{"gain_aug_db": 6, "hop_length": 160, "targets": ["instrument family", "source"], "arch": "conformer", "kernel_size": 9, "ema_decay": 0.995, "epochs": 1.0}
Rows from block 3 of a small sound classifier, named by matrix and row number. Rows with one number within an expert belong to one neuron, the router's apart. Each number is 500 + 40 x the weight over its row's rms, rounded and kept within 0 to 999. All counts start at 0. Numbers have three digits each.
Before each expert's rows are labels from the 100 clips, of 14976, where the router gives the expert most weight on average: "responds to" is what is common among them; "loudest" is the band of the loudest frequency at the time of the peak. Only what is clearly more common there than usual is listed. The data: single notes of musical instruments (NSynth). In brackets: how many of the 100.
# router: router (model.blocks.3.mlp.router.weight, 16x192, trained with AdamW), inputs 0-95
# gate: expert gate (model.blocks.3.mlp.gate, 16x192x192), inputs 0-95
# up: expert up (model.blocks.3.mlp.up, 16x192x192), inputs 0-95
# down: expert down (model.blocks.3.mlp.down, 16x192x192, transposed), outputs 0-95

# expert 4
responds to: mallet (46)
loudest: 500 to 1000 Hz (30)
router.4:521513473513562546505544458553515493499540442537498507517464532497509590560519480569445459454534451483495433565568514565494569506487549485479513501424547469506481496430457490551509601516581493515481460484493529505471454461493506524527490543474499453526535527477469514539463523440480467494
gate.0:530460436500621506526550483513520514508528514512546475553496532494536465584490501433492514466488484545444448549527483642482502459449476473458555500528501578622563480444516494556489526514488546560478482484498485535519516506507467457540515470555463505486440534479463470426521533464562454496
up.0:537437428495585502523500479497483513507485579542503480571488562522502447522479518466513453510514473549467466557474447629517448474472463528437553483524514572611579466436501495512468492521526476566495441457515510562511510510529452472498480505566462522485464535499490487417541569442519441427
down.0:542537476464505504475453520541481506463535491505415524537497482501492447477514532528520574572551505510439493592541453557513526449584498504517519509568542530491626497509516470493456456511510506513562529488543557511538444483522462505550512463602514442507516584471551477490464438555409507503
gate.1:481450423530616444467502447529510534521490502503488466434492558487508529489510496506549420483553445460534516519433403529579428450475462540539501493437510518456513583493495529497478439546556519379473484495582518511469550516488500536488537472466491437474504470581524487432542538511527426494
up.1:547545525475432544484410549507454438541527511491526507500519529500467511515582523485502541494492503497546524474539522521504555512513514484487463526539512562501499521513455525432470468487441496592468508503463452464501455436478569494521478563507492563465481544501485519526440523539463436497
down.1:477473529547471426504512499507515547483475553521558500526504483521514527565502460510533493530448531527465569480544450542476425490551523483574484525506473513480543453474514432462519519490480547538559529473495521493521422521520514515513426503501548502501515457524572491559494516471550480487
gate.2:554513478453491455449431481491460508517575507480531501494494480526543442534561571548499477426453512509502487493603469525512541543531522482497506525448569470512510516527523509491516506533572514528469474511500558558492559487561510449452490509482459442460486479472515503515533468446547532515
up.2:438485490564532532493572468544486543441439515542427482524495510477502546485450398503412493520485520522494477519472511466400459538456515445504472502490483495535575466502508558416461502546494543524495456506464464518463488545530526448547505575546509589578404549525469484510531522487489504515
down.2:509518517460427478501576480392531499527500492578530488515465478496508461476596452572501527539509475550470500523489481475540554534588456531568449508521473404471490502548567459471487491501589493520463540519510556498453482541475479551487511486481461487540404469542469515515492515491430411533

# expert 8
responds to: electronic (74); organ (63); octave 4 (38)
loudest: 250 to 500 Hz (66)
router.8:578545472555525467460511461486560493482444529503544435557430532574408533451503507488468511523541580584520500548518439531441503415511502519497526492466462443511474445495574477467492497530492423477481437561456508460548542511520512438487541489533449568505492515462437510567546469472541521501
gate.0:456511478516433479481503492486540485533518495521457630454509488478468509442495418514500542523468507563522484482458510449519469500517506479534490547476589522470516489447490547436497467500471502513508511579424509537558482469512495529563576464468487535455499466489485529560553558546472420480
up.0:493417520485492504495506518534470471475523485447542346515466499530529500530502526500466416463499522463481498501557474496498553515480499488449464484476482435559489471542521423576452517522507533424487490509519504435447501516510482463459376504488518462549531523517528515473455449411517559570
down.0:505497472469469508527512464483448479501535514531557552526495589471497506543444467484480488494505526544484483578500467491487560454496431547564563438517596495517455462528509504539547521491500548457416510478507511521503510463462539494514510455507544520483429547493542498546423458558445549477
gate.1:489491478515454457494456511520548479493528497529493495521511477483534494514554485516507503576510489534538525554541496472387442496490555610445466496530501405513527466491616463534439453512545492488445462485481497474499596426547536518404465564461435546539540428490536452515513427444529530542
up.1:502505491490498558459441551554481502536503562515497456547544466457526507490534437494505481552512473541553562544464469521529515459425514564494497499533540400525472512462527482499472516566510482479459461463443489497448593429531483529446418574481481549490547458501536464498426437487477528507
down.1:536519407450494493547497537478564513476490504533514504489454500565473480529514480515550496484600468511508463502477504523517511591509543545541559519469543531522472468459397492472500455519602483463516482456458564500488484521488523489503545509501534513483481505555487496518572507480488584465
gate.2:533566572541495484507488495569465515495493462502418434521506468436549466477522540493489478511598449460533592521444480465527569456473493484536474519548482512523523507472467514480494481501524493534569541502478506506532429548462473483508600484499475483448543503497526470505461467470586597454
up.2:484515355502500509479563489470567446516485501489593541485470494490539494517463465457483469452474569549455438489520547545459462548575493539452487506456502491488479506504549478481481486517430523508440494487514462473511522481526562521453393495541452492512450512475525454499509475508439409507
down.2:609529513508502573441526421468517543543499511486483451488508494533462465540509538553548469493541460510524439458480503526483452494498448550487497513516522454429520526529448541460456468486569424542484482502521531442408467504492427500435495432504482548548460456478501424453531477496450478451

# expert 11
responds to: octave 5 (85); keyboard (35)
loudest: 500 to 1000 Hz (84)
router.11:522470463522564446505499521520487534525565459475432439482560483475517554480485508565568529508484522498443404514508547511437555515567519469458457543501500431488496480556484544557463569555510541403532489572501503541508502525441536509462457523461558459524521494514509557455489467497521490555
gate.0:559554486495488481486490443572411478519521505527516474507477593503571456503449460487553502556553548452511469527582478487511487513528534564449496497500445565571497525401510569485505564564535512468499482512498493553540460384531545465569444528506439488500530475515542526451514564502460421473
up.0:521516479514494514438484520513488444546527484532504416447567607525517508504452485515496501561463549509486467515565571434510474515527507578460491453443486565515489534470522506597508529494534490528464481490469570428547476419525541516528465513517429368479488471514499460499496530532458385449
down.0:532435499558489434495600543489476477540493553459435504450534405574453542497413541556521487488449502541536496456545601508478529502486493529526458466518536472564495521415521523479541517529452518523518430531461508432471452490494533496513469568545469479539521577509490385490481527524413455486
gate.1:539543547529490513541493529486531496523439457465515516464458562498516455441514519545480513520553510528541546472457520484510403478548448505494449538480480493455514546532510596471498498477431534578428552526506505427504546363485513495452468474536508530511423463478646477503511481496457554442
up.1:575575484474421456508549483509469582528431450495447453515505528517504484504556530499538547512524501545501529533504480483519495532593520542480498497528471463478535481513461604525531541460457558582509532485520477476510483498424538511458485452467514442488512460524578539458483502508506599497
down.1:465540574490539496519544516542435454497496486458520479444523431564483522474543560429491506533527444528511514483525507508591449459588597487506478437497511479425515534453568546479505495459506512524392466538508497429509479505429535480563437470502495451507453445504480555505519489470532555548
gate.2:616455494482493531474516494487487473472469519461482480518436492527534493485521555551454527504529554491486517511575491500520478440497550508494472539456412471561483507483518480432515522555531487540584428536536466408537507502486467480525555478532494489491511509461524481522496449486477475489
up.2:490519451552508439535515502514471480475536439562500521460483508508512557501475459496536447485467585431504542569455529514513524498501493543516491544554500514458456551467438556483420449476487482576376583509517524449456485491587595501553498550487465495462488522506529503438512573448511524522
down.2:518460516582508544571408438473522499490519507477506480565485468501475524605538556478459514526492493481500500519474501514534511465494523502483516478525499530522498520492538502445496542492458478488488472553493491495525514439515541512556537519571548451550500472481484449501517470499405500531

# expert 15
responds to: synthetic (69); octave 7 (62)
loudest: 2000 to 4000 Hz (27)
router.15:446506504489473458524514460466502532522494463505559489499566546442498555517512522461492497453463555491439524434495397517528495552464544500498579516449475570468465569415548543467486526532457501476496496457452500479477503513596524443433562495442490488493414543485495507507531468547488494513
gate.0:575508558515503544545480467487459497510468468470501487513535551480504508554458451410481478555533463531493452483445563466536449484561543564532477448533495521585528561534519521436555467526462486514569601447528439436525516456498507519581486457484515505410514568400499421486506502503489468508
up.0:435493451509476508526461499494536542493468485497495537499473535551445519502531543528510541485469467507491522582510399539465534564497472559505525585424473538357416435578411509567483529491472424502460451480454542520452516538513521525461489576534503496502518559519479542445508485495584498497
down.0:486525473506429500468448598426479505540514496541486496542544536465533437497469449448563419531475514580462443538553524542456502525480548517480466539506506551528527495479588383544488520439539470549499444474489494512504534494495500497478558460454435463538500510578527546489476525525582502471
gate.1:481469497512536473442575441468547598529472414444516455462497446536523469563468570546508507477468527489452523547453506469489541538532433496489528561544489532529486484429540464554539603500546480520459530472486498525468481471577528506539521452518473552560578471553538527436545546532496446513
up.1:501422426519501522488499496455483561569510516503497505463522432499446530534461519547486583477513486491435540547385523498472544517530454525467538511419563502522394497545476452523472506455493428509475523433494501597588439465563542529485437483543490489555533512510484490440552528520537434465
down.1:541486517501557477535527494495460547513561505506563495501491499499492508513447486469502492455432475631506487467493487534506450564470522490488478530467564530517465456413503475490474518493495490472517490528450539516511547510486508446495534533522505484527485480526491472499453531551458418509
gate.2:443496504506511497543512462491469481532488557538581492410532456503485523474572483555504521498534513543491506482532463427446495532531540516512482571435491577454507467536542493496519451488498436520537489456465477515463499511428487505489538525600513519531546516467494574515482468469533456448
up.2:516475443502484539518522443496494499536467554498584490444581501558467516468606526479512518466460515580454493449477426442482493554537485551503503562476525533446508539519515544512581488525493446531508576464526483539495534440428511521476484516604482565478494455553507513481511422473483442506
down.2:507456479478450440515576505542490477582519558511462477426536482467476498473387471488536534483498447485507543503495497481524482540549495488529516529438563542495489482491496519508504527459452522469475392447483504495455485551478591488630589544499516489457523513521505477477517537476574477514

# expert 10
responds to: octave 6 (70); synthetic (62); octave 7 (30); mallet (27)
loudest: 1000 to 2000 Hz (52); 2000 to 4000 Hz (42)
router.10:482496566438508478573460584516480440475481461437454570498522491531529473563437511500523499592547482490518513491508539518461488570478465399539479560463497501527457502507466511489405432575503477534498474561472463506535473547488510506505540458506480457454535451459507582492494475600548468482
gate.0:512486533554489537484456459490533468472510530537468537513492515526540441471465497470499526431465447561543496489499485414487532488484509390503399534513500496524515533562618492562483535505539540484522551509505527435469494492533568552486496485503569422438489474475472551559449500523472471500
up.0:443523513520465532543478455468524471451545480475494563454463504488466510462520413485504512473529536520482605540526531489562514538511484505518481558424416511527502441518481472482480472546513529559515519437550540497513454529504530541543510456495526497493458541501489461400513474488535503502
down.0:504513532539471514529535486452551509468538476496526489494530526444460530468538550463416547532530534523487461528492501563485585507489404432471516447501450478471542552515486506592494538470511501425481427458509448478630447467528436515515465479494459513422529527555530477519487446505561571466
gate.1:530536449522442465561521510506464460458486521462453505403514433514446550499509491490486496464560405463539524429473522527444435495564521454470504588474482559550521430535463534552523537471488502519427482508486519473478578565576503436542466499482439493492530451475579442501553423517516577557
up.1:427474492518449546456502579511552526510528438497413485450530475497546537478570472552449468538564462503535525462557494429515525496417549491438509403499510463468548473479543455537537431548523551484442495482516522484498544412432458495431466470478465447506537492456527480497457460474472458505
down.1:554466551495483456505545572523445506498524488539526562441496527483481450596461512533491508521520475471469502520526490515549496477521430529515433514509518559517573473537474540530457539473492466527438493437461481408508498440426423500520490473514451448448472505527553514506487473423452515529
gate.2:465451533510487496568512538547549481581517523502536531497491562519534519563482614536490503619455471414491518517505430509468484459394472505451528464492519463500503506433496501479531552451434502544529436481478534488457538481471492488540532443529514511394514508502526525550485530527481489496
up.2:474548425507501472413517452483555439492456435540521468465471500544520553459479458500493489462522482548550465440486455502535492508622534467593457518549536542474505522489521474453514504515475481412517503480516550554554450517450522491446426541485469505530472510527446505487528515513499520515
down.2:470519520471355500531433451488551544463482523512551504476554495488487469501543468485495554494477506485454499511531514461509493367509426461506488495468484547496518469465516498535452508474546488559418498459485558496473472522499466485399444526495522510472489515460522509491514489541522467474

# expert 9
responds to: acoustic (79); keyboard (48); octave 5 (44); octave 6 (31)
loudest: 500 to 1000 Hz (50); 1000 to 2000 Hz (30)
router.9:468492483514468511469419466504528538491572509543424432485528463514540576510554497459565514517560552467556498447459519524582455501491511453532463514552501479523569428578400434499524469544517513565525522488487506516450472437443478563508508478503570524540552501508450487484511428513440487565
gate.0:515493545513544498490506570576459513502449540555417427476453517541426523515500496498541555462582548552550484468481535486512461468442443480497508511390489449501525464516491518533462557555465497477486473603518487562447473479527450527507480482515504522399462511483471409599480446473529464529
up.0:508613478586525536475507525541517519511450472416506489503473555529463579492574428499514505457530539550469557524455389483489454470531476495474504489471471496542431461501477474453495536543605532477534521438461527464483468532455460523486480482485530506536516498457494520551511495457482490558
down.0:496484485540547533418552519500520518468457518501492423490438452499500486555525506517479512469519484550538510495470446509572480453484523468498551413514436554525459505533525552478415464524497533442462445423493467493473512537539526463498500563498480468499507470489555486517434570487490514503
gate.1:593511482452457532444508505474473465447471537462466486484494545489559480563490419500529522515483466526505509487500571511482510491511466480454479471523491424484470410527545424464581510511403490530569506530449549522489508547469559536466516480494592452482501490475554550453509515523503502522
up.1:430453502484507511556540524461524483527493477500569490417452457474500562484524524522483482540543526451453512507532461504541533538524544499497494490468490556495540558467418577490459561437624484460439563508516459463520537487496537492446485486523426469515514516538493496487489513511506424500
down.1:525485536531523568432486530465515475516392481500444467557506492499484475481539614433504457524490514476525503495521486503534495499462430469466462538480548444462527457524524446482504575496472464505450449500510528471452427463461597482473497518514469598489484490483459486508503436516532437459
gate.2:430558395602498546493449490517519503526522524467530556528511485476462494530463500559494467538437494549484549592532501515467522544436497507504477499480506454493473473464497503500478500479497505526527506486430541483480459465405511445510516500448486522526524488510548477562491461513497465518
up.2:509483474533478562444457528470523506479461455514613537512468475515480426550505593473507495556500454543474462505500455508513455459496459521476442530518534544415434496437482553482492501538554467486473426496409509490495499462425549429472446421449571504518508527548484495510515491507457423514
down.2:504521504492476522475506465477535455527417507542534427581448441588495530493497537487482390453367532535430552524527539490483503441497498500504478556505453523514464518472474530562456577467516517541569546516501500512490515504531480426495454482479539506507512502527523481509458490485461530489

# expert 3
responds to: octave 5 (51); keyboard (42)
loudest: 500 to 1000 Hz (35)
router.3:454513458473510486532528520453445543537499482545515442510465470426459516540523480564551515505505445489500445444459482537457555456536519479442486556495527388491541460517547439592489491535466542450441544484520498496484559460476517462510470465473549473532514478470487439530540481522483509514
gate.0:478526500612524488539526498506420479478506528495551491551449518462528491493510537508486507530487539539536539550554442550495493494448577445512531440530529452502452555543509459462529502576523497459471516466444429401530472501550493468493487515491510531522491498500501515503488484513559483548
up.0:558497495465492496434554531505515520520472552478432489446542504506429457492485438497501468462496506483511496463507566473468489528460502498603472535513452527531469379442485558478428481472454505553474530480524562524527478527386518481489486481487421536410483519498530445471532479472463505502
down.0:466522519543491494509552496470480528496473536428483525579481546543518507437449507429447469483518486552526492496588509530508500530517565558502483540438511491467478500482512516440438446468532504539531454514472517493508429474568507486472512505473628572489450532410460515521515505553454450436
gate.1:476513490521541559515535499433518504448448502544522479518486505500534531576479499550513525513545464521522445468494483563508500489569487474494497496542499476485482593556486505551476471542523493517501547525450495490461478407560505538495616486483507499535487495469421454513490432574527515509
up.1:449521489478499562481519489479521497488465457503511430518467501517570502545487506512505506452555483524500462480486522539485498481539476480551500534552510440446513549509499472513515460537553486521533613493476484478464463408555545526501590505476515501528482515501386461461479432562511535495
down.1:605585491494556452535460548501497517528510465502468479519500533516498403467530498502488492510520494613425528523474501469456452429502579494481546499410539499522547515505505436471486521512589515472571509521480518525470435464547484509518490537461512428480450502494532486548586544442470488448
gate.2:495465517429524523453468496559504522457513533504471551537555468537476449542477503502452463470516478521500559427533552511477522506527546495479488553445409421442540529547486467437482514440543481557477468486504472506561559524445495473489544526473449535492486588468486531569464512567504543497
up.2:506524529537603415505554569596407519463590437555547455505472451535530562483498505547550430500608527522452461534441510475424492514461530514487495511516524578473506525537554479462490477484483433441510543464521529533488537486443507520504476460454515499450391488547556498487499510483519510508
down.2:538510507470409495388487544551519504555579533448429558436519520560466501539489485538534561563495527393451533526487510527464502533521536517438547543532539545520498488535439568445508455468458455540483515507538523548517451451430529498483459503479496548523508564499481517508599533476511519491

# expert 0
responds to: octave 5 (83); brass (38)
loudest: 500 to 1000 Hz (61); 1000 to 2000 Hz (28)
router.0:541460550446494537484514574498547484475485530498459509547481550466453488512513504551489514492500448547481540485516607528528524457536519512508430510587443477539442485490512463578486479445449431571490549601548530530549527492532500471422449453467516432502553550566515512471430509515550500474
gate.0:547604459436441506423521520511504431522494534482531482496454498487545458532537558506557499445521501440494483506542511504526544486429485493439606499497481436519467481507519547549496472519487431523482531507545534523555514450514485468498472469519470520407508512456516478508379505489529497466
up.0:543561497482459514417507558555504397540483611503561476520460536516573481535581513495531489463519451418545485473544509490557496522522533477475556486498501537503473489510526518519496474491492505531462538495497425523541496478470508493511445490508469502472512500445498543511418507502507496493
down.0:506438526409503547520497566523505534474476502526527469489503472523480541483390483482504598502582463493535476524519500506529492531520504545595478515527492379482512494512560491473489469466539478506467588610485445419425523546561488522549535507515583507538485470430459448482514548482561459471
gate.1:535521503503530536460506570603480519451557489512468431453500470445449504465491495512524450440484483481459511406501426471533524502518506569549531553511523488479543579535524449471493528528496493530416505455525506512537437487510490453485501483481513544471489466480566463437559517458572478498
up.1:442429461485485450571507461444510466591441578502563535529518503568543483473540501505490512519550481524530479566510526502493504507512511400458504438504442502452494468460422525497483513517481513407584551578476443502513514597496514527493510533490478470547479511524477514548460459541426488487
down.1:635511496577511492557564510491538551568519532493477425543582490515533497463472510487569548488498479483549434483437515493507464540565472487479480524410473455507520526507546521506541511516488531476602399437474523539484464503469494496500437543570555487516398512493484466489583481519562484525
gate.2:530465538498494538508532592574527523491418410569527469497474486430525501470486450478450500504535516487478553526507519452544539534501456535568474541515439496495484555481436463530494445549504468494499509518486449441576521471497454448505549431439534546458435527501512514484505494513530500484
up.2:463544504526509464563435437443459501550484548470473507527577487547505524489526538533491500524479459554545481461452504512528428480535559468502507474482527523512505422548505504451532544473549664518502514497539489501446473515540460528505443524455452513492534432510504522529547555494498460518
down.2:509530525546561431584424493489537618558503501493432508486506538477464499530459514542514403503476519490504523499493502467526480492491461549517499511438572509458483540497501480515410496486505538498516512519562468431557466485514526481470490466512433521473557522476470474572576459542563481512

# expert 1
responds to: electronic (97); organ (95); octave 5 (75)
loudest: 1000 to 2000 Hz (55); 2000 to 4000 Hz (39)
router.1:506422549491468443540521528548481490508462446493515520520434565460497543547433503492459528551541476434512555503521509479489509516517473518454447452533460410567519468448432484487554502466574494508504476491536441505547429461460506453571561511552500512492519493526522443567491453498500536499
gate.0:491422412425472494500491471535545511511546505499498561446488525566436486531474456448479511484494461459477572467537499512543476455511545453524445473566504450536513474515485547508505489430497523463420506426501466564538535530454454507502448437521476528533502517503556459443543555528475425507
up.0:494562493486420547415506497527516495472503467491530527476484451485549497510577479490503466547453498412500517479576515464543514484523501476541435475540534459464526466483547458501422494475484472490457519523494494501467480472544529525415476499529544529555491525488516471463445584455460552418
down.0:513565513468579497522515540500499555490484473566448448601474572536473582558513491482488474492433523551539487530527500511465487480493511468497459472513463507506530524531501539492476511572450531506562482555424564543549529543514468492481475545513525429558505534510556477468517505540509501462
gate.1:510500599478479497491490517548473466492465512482470582496540543495477456473508581520464516480450446536450471463488550492494522525554543544601536497519507536583447472553495539558561540486514513467511551469512467590518479469489527511515471495444469551527486464543502502482507489462565470511
up.1:479486523439487498457502566538498477474477496494444643492490540479463473460511506503497581488390475492467445533482537552512470574546503520555554464503467501641500470549509497499489494576517542470458546527518485577475483481491528501467477377472502503493434453523507514530543475492506466488
down.1:563526550473498540518545525456556513509461536491482538463545492552550526526512526488502539413560530454409531458500528485462462468522453467470499502510529524419462478451624463520491467586534492411535494499467502495499503543496489573473440533468511491526505548525493489386423511566546531435
gate.2:480539553518552453561508477486487528573537483458500494449507543455508505440521557469537454411516457479483546552482550451514475521491443448484426421501517437413533499543515526475503554483505535511578494534491530442596515452482505438407465520499503597527575512492490498486525466452456472476
up.2:559572531492524481474445480474491525499508562484476498536448484489441520447484467481419478449511460491466541476532582470483458591466417543506509545457536551558486494538454548527457489530468513483531509546560544524434487504516518512449458490459464509507563491560494492448474469530532518521
down.2:526490543517439540418465478510510517537483489439585550471481458441427408433458583509540484456494480545472445527513484518471424524596452472601536571581471517527457523524503464526524490583499457514505506549445478531441483460567544496564501483529516547553453503525462493587549472456438474518

# expert 12
responds to: synthetic (64); bass (58); octave 3 (57)
loudest: 250 to 500 Hz (42)
router.12:470581503520493473507563508468527511478531474510571456517461551493461516510478453475474560430431462468462556561447500452551496574562457506502569434532497504474526554545513483534551467425496500510513513465507497502495528477494514458455487465463459517484436495580529510498442434531538619440
gate.0:504514479465476476486509475547503439457485523459489536511490544553555512491507468567481494514529488508561557431527530473495497520462478433488626506483491501497514532477525477468589509509407505523512518501461547564509517473555506540497534536500500446473509498526448529456552517520440477512
up.0:562525523534450520492447540440478584486527483486463461483472589459492599545431464469571507542484496527496534484496488477464436479482555478486469453536508473503490440468512438452556540540485443540486415511510477536404560532550520473441530491526514472529509481516490487491492475455567472476
down.0:505551528481545482533522478521448486501511526463569509457505494518577487492518580455476565462558485494544472553540521476500513342480482464531498463506555510518491459423539518490464445515490504522483488529522520428480425532504520538512427522568494507492483425417531540459533500526477493486
gate.1:503542482505514473519429456454429528538504469437512466479568483511476490555529472520501468532456394489488542470498509512492553475560517467546411555490548510447445580488574429479562466472499425449518432491557486511484498557512435456440511528533437495481557499470497573502588461501486471503
up.1:472502475423493425495546507530448513495527484461526481466489510531536496505587503527467562541501386518439500486519512505521499513481537480593464555563549535482424585571497408456530469475535505514501428465498492494447511503580388487485518503518482540486541446481520511577546447480429462505
down.1:454464506512475512516569560455452438453552526426526467560536564484496485474547493513413482455502464418546552527488499517547486594413541504509497500540497526444431423461474519445520466560497448440478514502504488539532441499435539563486523512536558475536490478509468472562474519434589459504
gate.2:484483531456520489518454532507383459530532519547476580423463464428409517505534439480476511560504502582529462487593460499456547446493511570483528520542484485479535528508528485501533448583475519507488451495491490498522456542431512515517463534490553508474542479570446490537510547495499526540
up.2:373421484505496461467548500469516515520486481485565472530499525444542534528479551440476462477512473458534520546414506491552459492443574584509524534449527526514502480493432501409455462542462496434565528486521506456514503550489537488459569556473470460495515485518481504551469422488509528487
down.2:438470518417486507424534528539491550537465535523541500525489533538491501480495491509484454431492479409543516487486508491531498501552531556502463494469451506460397504481483424547475532546553528440499493527470519524517429555470500590514494520469462491431457472478498523413495528513504463548

# expert 2
responds to: synthetic (71); bass (62); octave 5 (37)
loudest: 500 to 1000 Hz (32)
router.2:496515414538481492451507471505525475498570490477488490469433518455515501539524575539504527554475532537492478481537416559469475527516427513471482535490507531508452471497487481497447484475549508446494500419533551576479556448572497506522480558476460481490441509470548467516566553443476465482
gate.0:479574528402557520542502468513483525450559551513528544533470473536497520514437459536539542511545503510594367539460420585510464444516472545502537523550549466510491579467499551553508576499552488524491477491487468494464440525525481485519463464503525509519523547485533533510518511497397510469
up.0:476446478547473467488500473472524475482451515454426531431525480476529509532530508506498452554578559488512529453565569482459517505464512525486463435506477520523478463473496521461464485429492500451497532561530486516587528523443531549559503472533487466475520592504542490456456505475610400566
down.0:474509558386464467476488500503544525501499524458466505486526562491536464553450534452516500520572460488497514518536492557565528470537368457536533499537554436550514441513410469448494443494513543479476489499504466477518536516452495558513537471517481428558575502498539435519455567421572508464
gate.1:437531512465485481479505495548432546464473492530497429519408487506479498488454487463476477532527523463491439511523527512508514426487512552509526466466478550517550419447510531547513527504429538539485513473518494539578483477465505453461543515461514475486506483519498520444530546545423478444
up.1:530434471534541506498504469526530527516538511438500487494503432467536534577531510538463502488447522588495495499429507510505435550478544438518436524538540433502492547537447461501545524485487528471521492511464559475506517460556469500519504458544478561418557477503442515555509481528534489549
down.1:472547464442493470524484462417468549473513547471423493536496551411525543481435606497524549532508506487502510495535501493484480477530542484549574393459519501453496430478486443531534476431495463521471497478482456442467477505467467413539589439482492514489456497486472451468533580494529559589
gate.2:554461487466521533527466398482520542481524515516529542492574524484470463613467511504475522488451480543449432457503433531572451530484505463463488491514554586498453507470495490455543516491505533458436487480494485580490481501479472554560471496501446507501447560528448430527519496469542463502
up.2:531458427452483536565477461453444492474509514532513547485548542491436503547494490491502497549435513523480430509531485502534391496429468491470489501490559583479507471472516552521518485470492478487457525498516496466456511485491457534512577517541495479473421573511432458518448553444449470506
down.2:531506480483561422462468432481496450494576436474489509427421576453485537465471520458485474471572427576485501585511447481512538514499526541445525441482522544550562515486523518526511517430505495512507454451511497522467494578474558532459419515507473475574511460559418489527430488514506494561